config.toml
model = "image classifier"
dataset = "photos of plants and fungi (iNaturalist)"
train_examples = 90422
image_size = 48
crop_scale_min = 0.7
horizontal_flip = true
translate = 0.06
targets = ["class", "order", "family", "species"]
num_classes = [11, 54, 120, 500]
arch = "squeezenet"
norm = "batchnorm"
hidden_act = "mish"
depths = [3, 3, 9, 3]
kernel_size = 3
stem = "single"
widths = [160, 272, 480, 848]
label_smoothing = 0.1
loss = "cross_entropy"
init = "lecun_normal"
optimizer = "normuon"
muon_scale = "original"
learning_rate = 0.015
momentum = 0.95
nesterov = true
orthogonalizer = "newton_schulz_5"
adamw_lr_other_params = 0.0012
max_grad_norm = 5.0
max_steps = 7100
batch_size = 384
epochs = 30.2
lr_schedule = "cosine"
final_lr_fraction = 0
warmup_steps = 350
weight_decay = 0.07
adamw_weight_decay_other_params = 0
Rows from block 12, named by matrix and row number. Rows with one number belong to one channel. Each number is 128 + 24 x the weight over the matrix's rms, rounded and kept within 0 to 255. All counts start at 0. Numbers have three digits each.
# sq0: squeeze pointwise conv (model.blocks.12.sq.0.weight, 120x480x1x1), inputs 240-359
# e30: expand 3x3 conv (model.blocks.12.e3.0.weight, 240x120x3x3, transposed), outputs 30-44, a 3x3 kernel for each
sq0.65:108115127126123130124115148096170107131125136132153144165126099124128158125154111143138125131108122132114122108110147119122089109140128131140136115114123159145117111129143108123121139124140130125120122110134135134143117145111140119108128151120122129133129129138116126139142148170095064115146131154141145117111146109124103120137110096141130150118114147171145130
sq0.66:115128131124139117152128108137141117129128158116099136131137130119107159111132134152121129129134115132133157133137097112096130158133132145132129106119126121126143113143126111116102112142123128112144137108105107130101124107137128134157118107127123130149134121107135119138127109128151100120136142130140117146123113114116120103121129117140110132130123114151115124
sq0.67:142125126103118118115138107126130139139114115126127146136120164093111137132087136122135131119116121136137133142109118117122120139124114109123129145138095107132122121127131169143153130141154141129136117145131088144151132133135122156180129123131137127116132123120148118128111123098113128123140121147084126103104124140130146109106128149117113120131149128142136127
sq0.68:159146144096140147135122147131191128118132135161144143156131109134139158143145110160126113156136132154133126140146140151103135114153137136167143128137139140143115111134141122122129132127119159136167116132142144085120156098109132116100140132124091131135104139117137098130148119120128047108124112107116129130161135145140128127115150134123151153121131150147156138
sq0.69:106145138107127143122108135124096162106121132114131130139081120153127088103157109169113139148126115103154119166131130135112144125110131116123122129143151112124119116131128110124160149143130125120120123107122157124153112126131125128157125125117153118124156139129160145145131139119148182136155129112121120137153126144123114122117144172133142091132136128110116119
sq0.70:144152135126100127119108128104179130131145126143130149174160128125147123127116133104147115108141118127140121143126153086163116115122132130139138142109143108112117117118141131127162134129095137121103119132130107115106142118142141111130150125102127135108142123153125159133119132129127115134142148104151146167119114167145141134148138137157144138130130147143121147
sq0.71:143127156154107114134126150116105137162134125091123132147143179102118118121145135141106138125122127129140131141115126151112127145110129139110131124139126145124114099125111129133116118156136127134137105131128122167113106148170128136140124142144141108127073127127158170120122115155127132118175138143132123103127166117111130114090124148108119122120138129121143112
sq0.72:126107138126100119119118125141137136094120127137109143124132112132145115111129120096127114140137126122100130084117149112100120107135119135095107123121122125120134127119121123154129117118137143118133085141113140119145119163172148106127134129117135138127089144140123116120110132140128130106148111089149122151103122118130097107118138169125110118138113130084110124
sq0.73:116114137129127141109153123154091140128108132129123121090162158146140127134130148141148110135120161130134143130116134126114129121113131117133118162112109095129120116143126127130148144118133114130152116151130097125135126107094145102130121113150148104112093133137122109146139115138118134143150143148124120114113150107117121114125128060111127151131126117173167130
sq0.74:135130134113143139111122143118145123122125148128125135058136070134132099113114129142122149123131114133139134101148136130111126142133125134098117157130114119131143098131136145141128150163145147140121130127144116129129133139121118136104108143122135109122190117113151111143135137134156100122144137116102127120104125109132126133126139111136147122165131142134121136
sq0.75:127114122128141101144155133113112114143112137140131148135158123119148106130124114159138111145130121147097128128120121160134126122138127103105118121121123148103153150122122124152120112108137123132121128106122110119154137118121131111101125118120126149101114142122147114138140115140103105121112101162130126129151128176115134142101131177110128135145104140119145157
sq0.76:122129145128120131125129119149145114117132125121161152124112211115117091131073136146104119118133129130137136130133120120126125133148142122155132140135129116124126106127123128149149121107132126121121137127134138124141128113115137121164119120104131121112138130155109119140136159126126196121137100158131134143127106134115122138123128154139099127119126105129074132
sq0.77:113127151140119153109131151133122133119125121135124101112138173124127141141148145166139153126136143137119142134137140125146131153125148134087132142131120130129140127150117126093128120140163123113111138105123128105078128143137136140126147128150140112115105141124134123144122163118143100126085110141116124119145140114135144147130132144098138163124126125147145115
sq0.78:107119155140148133122122121127125136124125120125129104080163176113115098113112135141118131145115105134138114125125134122131126133143137105152119125122146111140138077115127121137118137132139139126149093129122121138122120130149134116170122120175134126120099129122123110113130133137117159119149110168099141119143122106147100119155118151124148148135117142153156126
sq0.79:125122129137120145131140120125098136132118148145124126133130111130120115137146136139122101139121133149126137131124126135111131106111113146125128106116117130133130124112127107109122132107103137127127130142137126131141122130178130109126135116136133132128105122118129126110121124140132139110144142109138124152150134124135133118132114115125116119126132123115154122
sq0.80:135128133124116145126109132145096139143125123138114117116165104131136088113164129121152145115110116119151139129113142104124124122152124134157133136134118138134134145118105126136131158138137139122136122147144129121136126115126151143175114149153131122106100131123133119106128126118111150143128120148135126099120103113115146123132125118116119156128155127195099116
sq0.81:146121130119148144126134121117142097157139101110149115156168127124113144125141116135128138137132137135136105141127115134145145132144145136104126130133101126129146131160134132125154112127130126141151107133115132119099134154145143202098132130093129135131218122129109133130126105139110121141124180131119125148120135147133111110151134138120148092129119115154154110
sq0.82:144134114138123119118142095140128123129122170113096127145126092115111129138168114125165133112162111119115099139110111126145141111121154139133116138102145139111134136161121130114093122147114112121101134133132093168117119132107145148175118115112131100114182090122104169119093121125108191136136115115131141124137119098134091102137114163102127118126126127154144113
sq0.83:134110135128137142129122144128104116151147129127177109130178167136138124108147113143116128143092135135138113139119110148141135119149121118139153100126106137120138104121120161144140125117115148128149120110122116112166118128144123151105081118171117149114128128135153111133150146122108186124121196199127137148128132136133140158136134102132106102133150142130150111
sq0.84:138111120134155095133140149146114124133117123136146121095114123106139114140143144081120125122133126114119121097141125132129127138158142154136106153137110139138131138130139107128094136132130125147113117144118133121152136127128111102140127119117118126113077134114107128120130123132160132120130113108136133137164129138129139108120134119133107114135124133069108122
sq0.85:120131085142121150142112120131088127140131109122127090133144155136124116122131134099138117154133127162119136118123103135147133114124133112130144125122123138114128113130116161107136112146109129119145134148114104124092129123172136107154133141121125143135091117130136133135115116126122128146139138151128143124103129118109126126153127190102125094126117095113183127
sq0.86:117132111140108174124109114140091124147135113114148135169141146129116140106143139142096104139126138142147130119125128132126128129125148124039140140155118145125138117131118118133140129136087132143136127104138130123110137131121150151142146122115155128134154136143168141107120115130118120130119163090151124123146152114127134112127138126121120112135151132163132112
sq0.87:127111156141141107119137120100174116113113128125105111133121103129117185130104119122145128104151133138109123153120135112136124125121122108134141112122110125134130149134113137117120121126118105133122129103140108112144130148144125105120131154125121136102174121131111097126128130100126110133172094133095138099128115128126131115134123128094133152135111127135148135
sq0.88:137127141148154114142144128116142138104140137143144104122151089117150111126105112077166121116126119149126124127124109112144108117115128149104118129131134111130115140105126164121132115129165124116115127128124121131151121143128144137124127117125132140120134118121082109127138129137152146132147154097144109147119114138155123123160116125134114205118130135134104113
sq0.89:118126133100101120135122120116164125122135111131109142139150094174136145122106126116134119110134126108125160153124132094101139126135134108188123128118123129126113139120135122142159114117134125113118110111131142130122141132175130128150135111110104108116169128125128117112126112106116138119162115131112107099125107154113121144118131146113114136138122141127150135
sq0.90:138139183128125165154103103137118116107124137109160119137141163139125130117141115149117121126120156105128106146121146117117147141121136107133149158122126134134108125144113116142143120164101132124120121139121125118135120131112112118138125122100134122123129125136116153124127147123117156131133134154118121138139124103109127142153133157120142122116121109107122114
sq0.91:096127115124122094112111127129138102135137105123099110108131095132144104124130140121143168104128136129120104138105157101107105112116134127136121143126122119147125146146137122155122121113141105145111138113145158118164120164114142133130139162117125124121179128140111103105122119108156120138116088129123119142147131122121131129121123142113134092114122125167134146
sq0.92:128118128124142130133116137121169112102120107113136130088103131099142116132098113121122142128144134109113116140127148136152130115129141127149124138134111120123127123138141146143126123109148119141121120115144118113145123166100126112109100150141128126125174126137104111129115125119154121139086137112127132154140126101128132122131133181127142094139120145151104117
sq0.93:137130139137119107125163124130093124157138112119118130136121164099128114154102119135131109131160139167123130099128130142153144112133129123144121114130125144132150121123100131143122103132102122130137120142109133126149150124114133057131133140135140155131078137169133138113151139132133120112157111104152153146105130131138151137102132109123141115129144146068131162
sq0.94:131110160140127122117147130104143128123136108111145132087107128143118113150118143121125119146111120123142150123131133109130110120119143123179123112149122111130133122114140099120139127122124134125120150131145136131124135116123126117131124115139115124138118145136138121127109118137148167142133112125119140118110133150096139115142114109129112123123135149110114141
sq0.95:148131169100106150132108167109120153107128117150136137137144131133148146116152101153101112122117121103159126132137130129128127115133114105122143120141146123120129120130145130125155144142139161123112107141134134125107150160121112140105149121137124128130103122128141118137146128149113111135151158093128136148146122111123118133139119089129133151128131138111125123
sq0.96:146141104131130141129108130135075144130146119093163130130126167103141165106121117135131162134118131123113136166113116161113119143115145146034146122124157118123123126113143113160128129111147121107117118130143117155155090139149109133172122106160133117127107128123128114148120126137130106127165131137148124139131143144126119120122116132152132122114116120162168117
sq0.97:127115174125140138133108152124179132134134128114117115123137122134137107111140117143136133108118134119147147137156133109136124129129121110114153134122146143124136106124118129135144139133135118134102121110145113117129136124146127130141131114151125135134153109135114137118143137130116162130172133190140147106119117131119150138156119113123138159114121106157125140
sq0.98:119127130128138164151117148122093106131125166120135117136103133113144121102138116167121136124111117138121151130118135140136129117100119107122135101136129126139130132117119144099140131124095120140130125126134113146124115144135113125176111120146126142135125114125128132092117122130110183143110132172144133131143134126111132138117116118143121119148127127143129132
sq0.99:126140158114108140099112140119149127140147142132150130158149146140103127129127136148113122149103144154145117147153123137109151148130130131171105133118134110130137111137143131138119144123126137129101130135141136122128128150140106137117120105125123102128163120138141133125135154142130112118144127121117123142129117130123121136105130100166125117140125150156128130
sq0.100:127125094138127127137150151149121153140109160136105118142100105111137142133137129142137146135135129117134120117138119122131123139129142140102094154115135127105131140148125133151126131143149133138140143131119127162128136143111136140143132123119153120125139136096128121156117113132130121122120130136121125112160142137110144115132143144115109101122121131176114121
sq0.101:121122135131115114144105119113118140138117115126119140172090141134152104104143134153123102141122127118108153132147162096135131130133115108148125146135126148140117121112130153133168120143131116131140113141125129109120138125138129101121160141105145148099095149130125104146137120131128103134116159117146126110108133088124160132098135148139146081154121125121138143
sq0.102:152129124141137103123137120140085135142139143114142135170149111139133136132144132138148122127139108135143133103117098116129123137132131146107136136125136149127129163125143144139109123122111136132125118117135133125133123132134127152146118123121130136137120132116106125129112136145128164124162102150142129116141115141154137128128141129110124149128136139105130130
sq0.103:121153106143129149128141104116130116139132116141163136131109133109137138142124132122143136104105125113121146141134127112149105120155129133144122133118145136139136150101127159140148128129142129149112100112117149153156115127147131156145146128126133130136135136132123121116126152091130133130121138149165123133132129150136123117131088131135113144148117114155107149
sq0.104:116098147097125134144148134154127136113111152142141130148137176164118138122133146137117092130102132109122139134123117132154115129113114085111182118133116136102146111115115153115122130140148142114134156118117143149136138113146113133144117133174147123115090109110134141115119128133128123128156117141117120135124128123104158156113145141126136123142113144140170133
sq0.105:111109153124124079095140128128139146119127135130094124122111153123127084146168137119135119110116122139114120132098127092142112086100117121157120141114111111143130110111111134135126121130133111133118115129109144159128137145166134124170129128150129139087112136126090122126125134132117188138205107174125121124094127123136122091142112150096127131111125131135149125
sq0.106:130125135129130128104127144122185122115152106138130117159163161138107141150162133167166133118117129124121124143116131153118165140120128108135132137106117130115137130133138135124105128147156147135130114119132132133136131149106117149083113109148136132142124123117131103134112130131123104111085128130121149130151149122133110134132117131121132128130124122173160142
sq0.107:130152162118111105147126081121142113094111139147086184130148090163121144128117107129156131138128123089100092152112130117122076107119101119180116129098130123096111171132124116162157102091108125094120086127101136159155107100170138155194114117114122110116131137124103116102094085110082188120184122132120111126158107132116107097127100175123086148104106106136133115
sq0.108:163137102133122136108139120123139127154137135116129126120125152092125110150090125132139143126128127143143128136143111141128141137131139135121132125129132120116127116129133131113129142132129114134139151133132145119125129129117134139133135129125126137139110141128128137124122141121123134138125134090136141133091121160137131123123114151139149147123138126108099146
sq0.109:138118151138135109133139128129109104150126129153130102146141152135112137147119117146148106116128140135114132112117119135119115132124121112040145106141127135137142096136142139107125141124122103126135148132137126155125105129147112140121107136149112128132138103118122129124105135129128094129153110151114121127117140139101126123123115088145139167129133138128115119
sq0.110:128160132129106132125093131121157134117160140141140133121164183145110134095094143118113139114102134101123130130143128137099110125136143108146133163133143109129094109116127124128150138110098143115099135110135152172127151109140124160148106123122130115132148134131123099113122148120115129125139132125123134134136131131139103111133122123133144137123120129143108108
sq0.111:129120110120112125114140120129149121136117146110112111116123153092084141113109142152095126098121110123132151136134111109115148156131124109134118145139120126149127105114089092135128100133130104125129131134128125137163122127199115149158129109125108134123143114094158130125135133126149167116144108148104095115138137154126162143120142159124125148114157121118111130
sq0.112:111103141126135109117114149135138128152135137122150131137120137097139129143150122139090123138122121109129127156118150134113163121125107096133129136129113131116136113099123128110130140109125117134159119089127124147144105145148122143168159122115138147126118138134140099131140145164106182124150123160113140117130125142120131123114125126137113120149127136117139141
sq0.113:127125114116137167131134118130115129115142123121104118130100115119118133115118124165114121125135145097123117121130148135135134151108138110128130129137125110134135120158123138109138130170095132116129141132141105129102122120144116153114147121115139132135157130159177147129134121106136121130138139118111127125114148113110144137113141112139139130142143122151107120
sq0.114:128133133137133088131117105111128127106144137114107127147130128101131109139152127113150151120143111139116113126120122128138126139127121131159139140140137104111124130132138134162111130125125095126101144108111116170132119150112111167162116137123103141112134127135100140146118089125123165123148152139149137105131119147126123113159138167132134114131109125135116129
sq0.115:123118088123137146111113147119143140131128125115165117163144160130123174124124115176116127131130129118117107133114158149122152134108149138135148132121122116125124114146176129119101133121130113138128120106146125116139106125118119122119127130165138128150113120118137133139123128118119143113129122129141130129131146146147115152140127142148135079113146132117187123
e30.65:147184105120139121120121085142141101080120112123075171101116128128094125124095143112109128182056143134124117110166151133107125129178117135153146151100165114173132135161132137099106118123131103123111126154141113125108155145147183131087102112159141097194102132085134136165110128148153111129128126099152117096121080097112136142185131168145127119128124152119116105057082136119128102124125122148124126124189114
e30.66:111131118109142134112100133071110126124134126147127102122097119088141142112091105135121107123166133110114108129104131088098129093071119114138121080114122124121127112114106118111146129148152139093125121147111113116117108118175120140081122104127115122123133117123086153094138112080131109147093123116135112124118128120123104125139127146108100119158135122120079105110122117128120104143084103102115124097118129
e30.67:130131146136116082151114083187136136126113108150112098113111164092183060144162163088100136165149131125163094156204132152096121133173146156188144131107149138172115143152127186087133115143119143204112159133203102120111141071124149184162128153190159147141109095096148138146139172155130121184120135095122173172158049122134154148167150128138123140143137121143153142105161144130207150126132095145105111158101118
e30.68:133120154123123113075129153076129120098181079127188141127163123120132134145136139120130118120146157133115122079117148111130119110121087134092069119124109156136132101095105074118127096112113112111119140139125091123099122139118136151091080134092123101070116127127127098142108118098124127118114148127140124122123133108149107089122119143109097112121094144143113127114128162156119112092100171104122139133108157
e30.69:134135138159107113137099071129118124084187130123098140134107126134110143125150142097113106117030095137086122111129140166138124134140103147128136130117166105156135144157110155103146152130130134113107156163117122067121144120106141136075105143128178068142089116106137114125122152124131138117137083109158099124172099100117128138124123123106100146140129150149128167154117125099102117119154086139150134099140148
e30.70:120123108101120133071130128091117116079161106117130097116142125098106147132123101121153142141181148146126134100124152120084110094118081133107101132112115132119124145104114099112158123109127107104119141140119117123093118110142152129080092155093109102108096106102108099139138110106120136118097139140114126124126122109137141088093082123099089117118128144133097134112131136126114127100110142114126164143123125
e30.71:116098097112162089087088113122083130070136150112150147140139117135094119082089134121162186089120152112133135101099106146129087119161121109108126118123123104209075122138115101127069117073150130113130074169141138099186137141105170102115095210121126089138114150132109123161123145167116163134122123129123139101151149158152145101091134125118081118169132119140122142123101116109090138122128188093136114155127086
e30.72:137121162142110134142142139150179182148100156141122129134150136125107112111141137108113133093126116109143111150133119113149110157159153110106106117133084122103143099095103128121167143134127122151109137087130148131131112120104130118154112100151105141121141124150130139162117139118097074148152170162115169100111142170123162140130108127125150119118134105094120108134161131120147155132125120132140120102152149
e30.73:113119149099115131076169107154123092089098136109122101145127108112171149122149162105134093120179112114126128089156135156122080114207115126126137150128106136115120139149148163097130133123140127110095153149147126116129142117095119099148117125129147129134114121131154132153129136122133124122128141111130088122153113087112133114102114162099109127144149110144124096095122124101121075123140117134100120120129106
e30.74:149093147088126114092139125143130146126103108132099137117154123150115113126127142115136147117131108091144143163142107131109121086135121096155102135129159129145146143112167141109149085134123106110141102146112123112127105162113140136109164122114115088109095156110161126106154150110103131148143132160107137111107143133142129124104129099084105115124158126114126115156079151108105150139126111128105113162149140
e30.75:110138106124182110105077134098140128124118095110153101112106131145090140117166094128081109131147106129094108165094145148128115133124134144135127166145146130144142154143135127131156133089101117110120148159096159063081131146122149113101088150105133110124137127151076123167154121117103089108131129140123123135122084163108112102132080131098118160118138141106151152154100109124152128101168127174094098158120117
e30.76:148118131123136120146137132106123118123119131122164107135114149159071122143154157146119142153146158116109104123101133134151095150130116135143126129119131113164108137116125134162090130121130159114145124108105124145125104136108134130138089109122138137099105149133109132127132138105125137115154122124101113114123139127126115134157139144148152105091123109121120126092167097128111137112121149141146117139131105
e30.77:103123072148167096109128147077146090162118130137111156136126138162123130092184138163095134112104107138120179126098116140111145105131155134148127123178121111119133129106111130102102136142131167140157082063169124158143112102080111102096122132126122145151079087145099147190139130147135133099118123123143131133136121139144128163133132111140135143120147143143101136153114129162157132162118124154136143070140131
e30.78:094124124133174124103112104110154147088162106126184157110137115117168147127114064123071130118133071085175105106096107086124149097149106104097103147143152121149119111120127131105131129132146118142127156149110130139132141131171163131096139127114103096131110141126127099100117135087152133120128134134139144151121102120110186101103122076115120140119131112113100154105093096081104100126095166085117144100132146
e30.79:088118119132171163122138105086099125131068130175165144107129176114089163110133116136129135172092084141082132106080117135079145121133198150124163130118145114119068150107083131134078132114179118069156092192142149162109074099179228125110062058137116141144112086078105136134128147133125129127181135108129136153122090116155149115175138121104097111095089151133125112110114105182206163145127105143108170117083104
e30.80:117108103109114080148082109099145118119140119127161110083118158131120133130121132122102121150148123091111101149111122127101128158129125115144132101147133097156135142141143118127133136128105129095124139165089129094087121116093148112089093144135144142130085109131072137138139123099121116121122123126150096114115129117147116106151088146085127136113096138107118155133119110096086102123136111150111131148107099
e30.81:131149121149122110123164150126127122134108124116121150123115111134125124129091109096093112131100144104126125114137144130155133097113110099116117111096144149111118133106133113081151115127145122110126132117132141100153133100082086122106164121147125116148123129154112119111109135118155131136117127115169103115114121146146121099124132137127133110127131110134129139094103144123175125133102114125143138114136104
e30.82:087095149120142129113105118099102097104188117130145088127119091115158146150100089110135150137139119124142099115161145129125087120122101107129098099111147118130134108127128114079143139124127129140115126131109106131125152081172115117114115107143114126066117132125126120113136141070106117163081135124114096137130133123163129112135143120125145122147144115115102122097118157099148113123088113095121143137122153
e30.83:108101145112111120075102114087078078116162110133158145097132116104174140109117133111100123095144153098127109112131131118125098094169113113083081121117108155169113107121129128087120144144145129125132142143121117137120141146163135152107105136115128131136116152119125125121139138083159153154120126123125096125139097110141130130125118091120120128113122125121142111116136112113111105131119141098136120149117109
e30.84:120116160158160137137135096119099108109170125121129108140105121144135092141164151075115107103038089114095135131120140138169131106126108139095121082090147122131122122176148149101177146115133113077123110190094131070143122107100130169090116122134157082104102100123143116097119156140116128082140096102113114140136123134123120114126130145112118172142130142136089172149121104111112082135136083165109141120104153
e30.85:118118128122151157108130081123136128124196117137061123116142122118160078115117128085135107110108103114101108132101147130105150116099146121198126135150126131099100159128113155107160142158114088134094149136096154048134097123115129099136133163132200117169136194072147134127124129100087092131122109117120145170158145129135140119140134095122067151138154090169110148156090128093082110141131077130113087167094112
e30.86:157139147131133092126121129129102099121142131102107118152148121129202166126141126144081104175156157098191156150145106112104143204136099119100123181108098105122166128094102096151127124113138135133124163127158129093125132084077131162128135141082176129129100079149135114183134131164122145128090110131074132161129137083148133124143110159143132156124118163111136131179118123108180123128138118169142144101151143
e30.87:121128077151159081158098152133170097176099149130116124093121061160117132112115077173072115113131124145106131143146105111155092111125163131083144103160134141150154085177161118097117128113119112138132145076137155134185139132116098119148108150141130125139111132126147112137116139188107191105121143145104133163109141174123102126129088140137141133090125061124185109127146149149123101190144155095136148159173114
e30.88:114094126103117117116170121119098091109146143105094112110140179092146128121082175163149152142107159093161116135165145158103082141107095147106120176113112130158132160159158115064132100141127148129133144172143124131111147158176107118146101090129134143131098112102131115139140166089148096147153112130123126132139140151136157133117123111111122126092099136150148116079089103077094103116094139121114122157139129
e30.89:071102137192202132143135122144191194124086113164155154119097115092183145138099109111101104155089109117126122118081078124136162140118147114122135147133138119141136127132122090140100125158109151125116130114115112153105131137184158157073097084104094087162128139138085093082101099085145095146143127181151113139092145121046165109140153117152124105135097096104120094103123106125123120146116118123130139086158170
e30.90:139111135130115134093094118130086115116131123118120077107115126088175163134117138124125095140158143122145126129146140124121099106122102123104109091132100118140129122152134131105123125142139155061117145180108093110125131147168120123108107109133104154099122107152107123120126121093114135151139122124137100113120115129119107124119098172126120154127139126135101109147138126105129137136110096111096106120154147
e30.91:131136140154119110120189183115097096091186108123134137168149107115074119114149162137161172159155184161112124100156170143092080123123074151092101174098106094124100126154152106156110104096129107167151133092175075134124109115114142145167079117125127143102096136121175054160143130210123134100155131126093161121137138147134113124156150151165141092104128129163135144089153134178200117071123196109121146174120157
e30.92:124138062147177145126162111167150144114143143149122130102066117105188166103130097092135140179136115126122134085174128114150154076119125111141114128152120118151105135113173126127153079131162136098106097103138129099089114115128107148125150153143158090193108145105130093094117128156159120124110164139143145147168135146087140121117182111128119121165155089143146116059111145141165107139144147149126120133124075
e30.93:109181116118118122123174126170134104142119111145120161105119112131122141100077155116111121177101134112115113107147136123111134121146122122143138128086126138155121149138137140061124090111149136132133139149114132105154165086086115135101148106150144125142132148103151139135112113124130142129120156093156131087123113123153137129135111140118145107110093103117122122094097125115150110143101110113128138114123102
e30.94:153110131119148130095120144119120115114114135133137090150130128138146110125119105146159120094081143118100151144102109131138135112147120124124105118132098130088105100132133119118134165152132096103137116134115113131137133149126159161131135095142126123150133118102115134146092112130129122123094149126117105116144120138125100144123093149109100151145151102110127126154107132135116130124097113116123120119134134
e30.95:124114146106100126087117133088104116094165108123168118105139136105149150120121096121107109127155138115127140072107140097126117100115101125107095109094123148147118124093108080116120119116141120104117155136100127139092140129136147148072082145092121108098112115102105109103114112069150141119114143147117114121124130098138118099112098128100097126134105136137098105098105125119098092092092139092103150120094131
e30.96:108107099122135123088118111110141124132127132130155111098124094109143159128096110150128120112120133126146144127102130109145145128140121118124107125123153119157127134093121143122135084129121092108142116132105128111148129113175150106115103131095125097168112150103101132131113128118152122141101143103136118127114136117135115119148104148153093111132134132140117095146130147119142129135120121123148108122115109
e30.97:106091165108144125088083074140098121099167139124124119134143115102190123154123128112105139114127139090182123088172122118135108128148107080100064112118129129177117133164109112109105125108101095165132143160106116132133148161189150168133113172135128098134123156111119071115136138109152177156076112099101087169128088096111125089107088076114105108147131139131140135113116121106107114141104145097101128147136135
e30.98:132170099097147080124154129110123074090125143104101097111159119087118109113062168194091100167183111087175097091170129119082116138171165125144150124109094141093130079115115140093124129074130117143124106126097132093133106059073110072123151152169083151129135074115156147133062102111104147074158094072133088121137125115148103159133146120149116114127124095133127096113141125114148117143125127118141137154120152
e30.99:133098087110151089120103143072118118114143077110174148086130167093145140114110147117072120143164130067160101110142137141106086097103160136120117116136104104152135096151129097096132094124107143121083122124112112084118079180160111093110090104108142109155097138118078144116131140053148085103144079091107130128163113128123136130124144090134089086108076127149135101106065118070038094156112129128122086116161125
e30.100:124106154163136129096137114140140125144112138110162137125129160131084117122093122131127127114133126140154170101130109115161121130101127143126137156134134108157101101105109113113142147111116153172125103117117103159124123141109120099125122145128133146131127110122080135107147178101132078102167095124094119141141125127099138139118118114130135086107150095125100147113155090120133133120108148142122112138156134
e30.101:124094110116133096070144117090119105124152094131146107134139115106169129127110091124130108134158149127122129087140118103109128101145115112104118132116087154107110140107109102110131112122113126111108138134132116131121151124136123128093088131100118106116109115126096104126111091093133149125133122133133082127092109105134106111109111158104126110140123145136087097103115148120123118112090165112103156132109103
e30.102:127103124135133154122139137108126103120127156110118079149140147118110146112130135146160151178098178176159146123166140154126093136096106144138103130100138131156143132115159093094141126128128094157148097136163112119109120153158122134118115106125109122124155109112106159139097131086133117114103131099097124116149098109132143104107108123148133121112093113145169106146143102140131091122093113152110115122143123
e30.103:126127108141136136119114100100128160120098132143134156109094110116161133098101086105155135119114104134111143127101123140114171075150134149140121134152145123142106139123121115107132100111122144125145097094112132123119128132180171128074108135069156114182106114106113100123134116104115120121105139144160136121120087118099136138117135136115071095128132130137120115117112126153142111129103141117127120111113112
e30.104:126112127082103123067135157096077093111197086108187131099143122101140128113103094127102116142145155084143112084119138120119084097151090127092076142127092183134116136105124095091087129112130118089090146116076099120103125120138112130105085132100107117135126124137140138146102106058131133149112149151130122096115102114143125102110119106104106136133109122139130110119097148130119131121077152094109130128094119
e30.105:150138139146098161181110142121118128108118140140105077147167121095144154118207167150128122187141132097203164120132137160108137106118102136135111158131139140135146100123101129132086129138149160098170136173116116078149112139106131136133188100136143153090091152170152124147126162156118096136163101134119133127145105150113147143140112116119147108142185124143145155118122128125177125127175119107139125144140130
e30.106:125094148098118135084089119123110165098121139124151089090109136118188139151107076130119141144159157093157140122108107089114135120097094097123101117108115125141128132127096104162148107132133104110111163132059114139102124164181167147081117123086126130144131128097112116126107097075162143140154140141118123123140112088152128108134099133108115146141108153111132122152112124113102112088068113116124130097128142
e30.107:078144145105117140064122179069054100118152098068121140097114094123105100111137144108116123138107135055149112090148163190115072119188130095119089157168123123176120095142110128061099120101114126100097128129082114117105073107180136112103085087099075104154120132143161083143136112108103087087128115123120128063069077150155143125088143061107135150124133079130155082141069168120132170116126164084138118198120103
e30.108:140074155150129150097154071134185172137097139084140120130105143151140154157143156087153108090158098161108135145116102191171072078177161141070127143142115107130126137130165148121154135205134102113083161119113126122142094126091150098118129152147139072126107121136136084108141142105141062115141085152102155143192103104126178107118136133158128171141144112145116139149146112143143124126158066134154113131153164
e30.109:130112151116165128082157128123092125108160125145126113127125115119170134113111072109155148108189128101108141105121095136118131108093123145134138116100111124113091135134131098136132132149116112120101140162107128133171124117130153146114114168096139122161118112114120133170120102135103129112118129144125108131147123118100113107140114164104108113149165122107081143161118124128135137124115153142105128161108115
e30.110:116112146136177140093146133076077094094076116100127121128122161118074127137138148120123138155140130144118137120094155171111103099118130160140115139085136115102066117144130089118152167092120089116122117191138148133057118112140178114108047134117162088153092150150072124143204155107150082135132065122127119138140088105129139128141097110082105119130125174119176183071103073117152147101142148158080105202072101
e30.111:129132161109141143103164189104098125111134108109132168134126133106143077108106134101117129160142153098141141097113097167088110099168103110148102179163131145127109099107139135113086133108123134132072111103094084119102106106160131152108096079103128085168117128135119105150101106108139076120169159175143149093107102114140154131135151111120109125165096100077131127094097142153180152107114139111123152155116155
e30.112:129101134110130114062133127083104130107186109134108110142126099107132172117099120125184139102151160153099133118137134124159119078151123113101099127090112147131117117115141100118138149134101075097125143179104125136089126113150179125092086133094122082103115128111144106130123111112114128141092157118117121116109128097128123102119109123115120115139151170128111114123118136149160161088075139118112128155108111
e30.113:138097123120122121135116115143099134136104151130136093138115124127147129130116120129164124087114135124123120146108137135145150128133119108135134154140115131107093109103086152131116100120145134094140142131097139145142116154145150127111103108131119148146126134087130138136092111109087133160152149105121122121129117126166114132152099171124114129128109113100117114141139141129137133139136129102133129126124130
e30.114:127129122114155139098172131140116110116102129107164110139135093107142169125152157130108101140182146097128131113117114123119092135156073127106135179117105073062138126142120145118134128136115141138088171139131141111138151129147143086171127083100156121142132157145151124112128140128118132132122151120096105142142145100092137152109146165121146106109137098142116071122156134136145086106133156093121106143146107
e30.115:145097140091124150138121157101075120119081143112150086116140128098160137105107147128124126134125166112161130157164149154110098113125109116109119095108131115174133128163135103098105095148125158080125114169123081133122116159184107138149104071142104156084113114140115121114117132100078101144141128160145115092108106148092142137117106140128107133132108108117150107130098121115117118139118168107129127150137137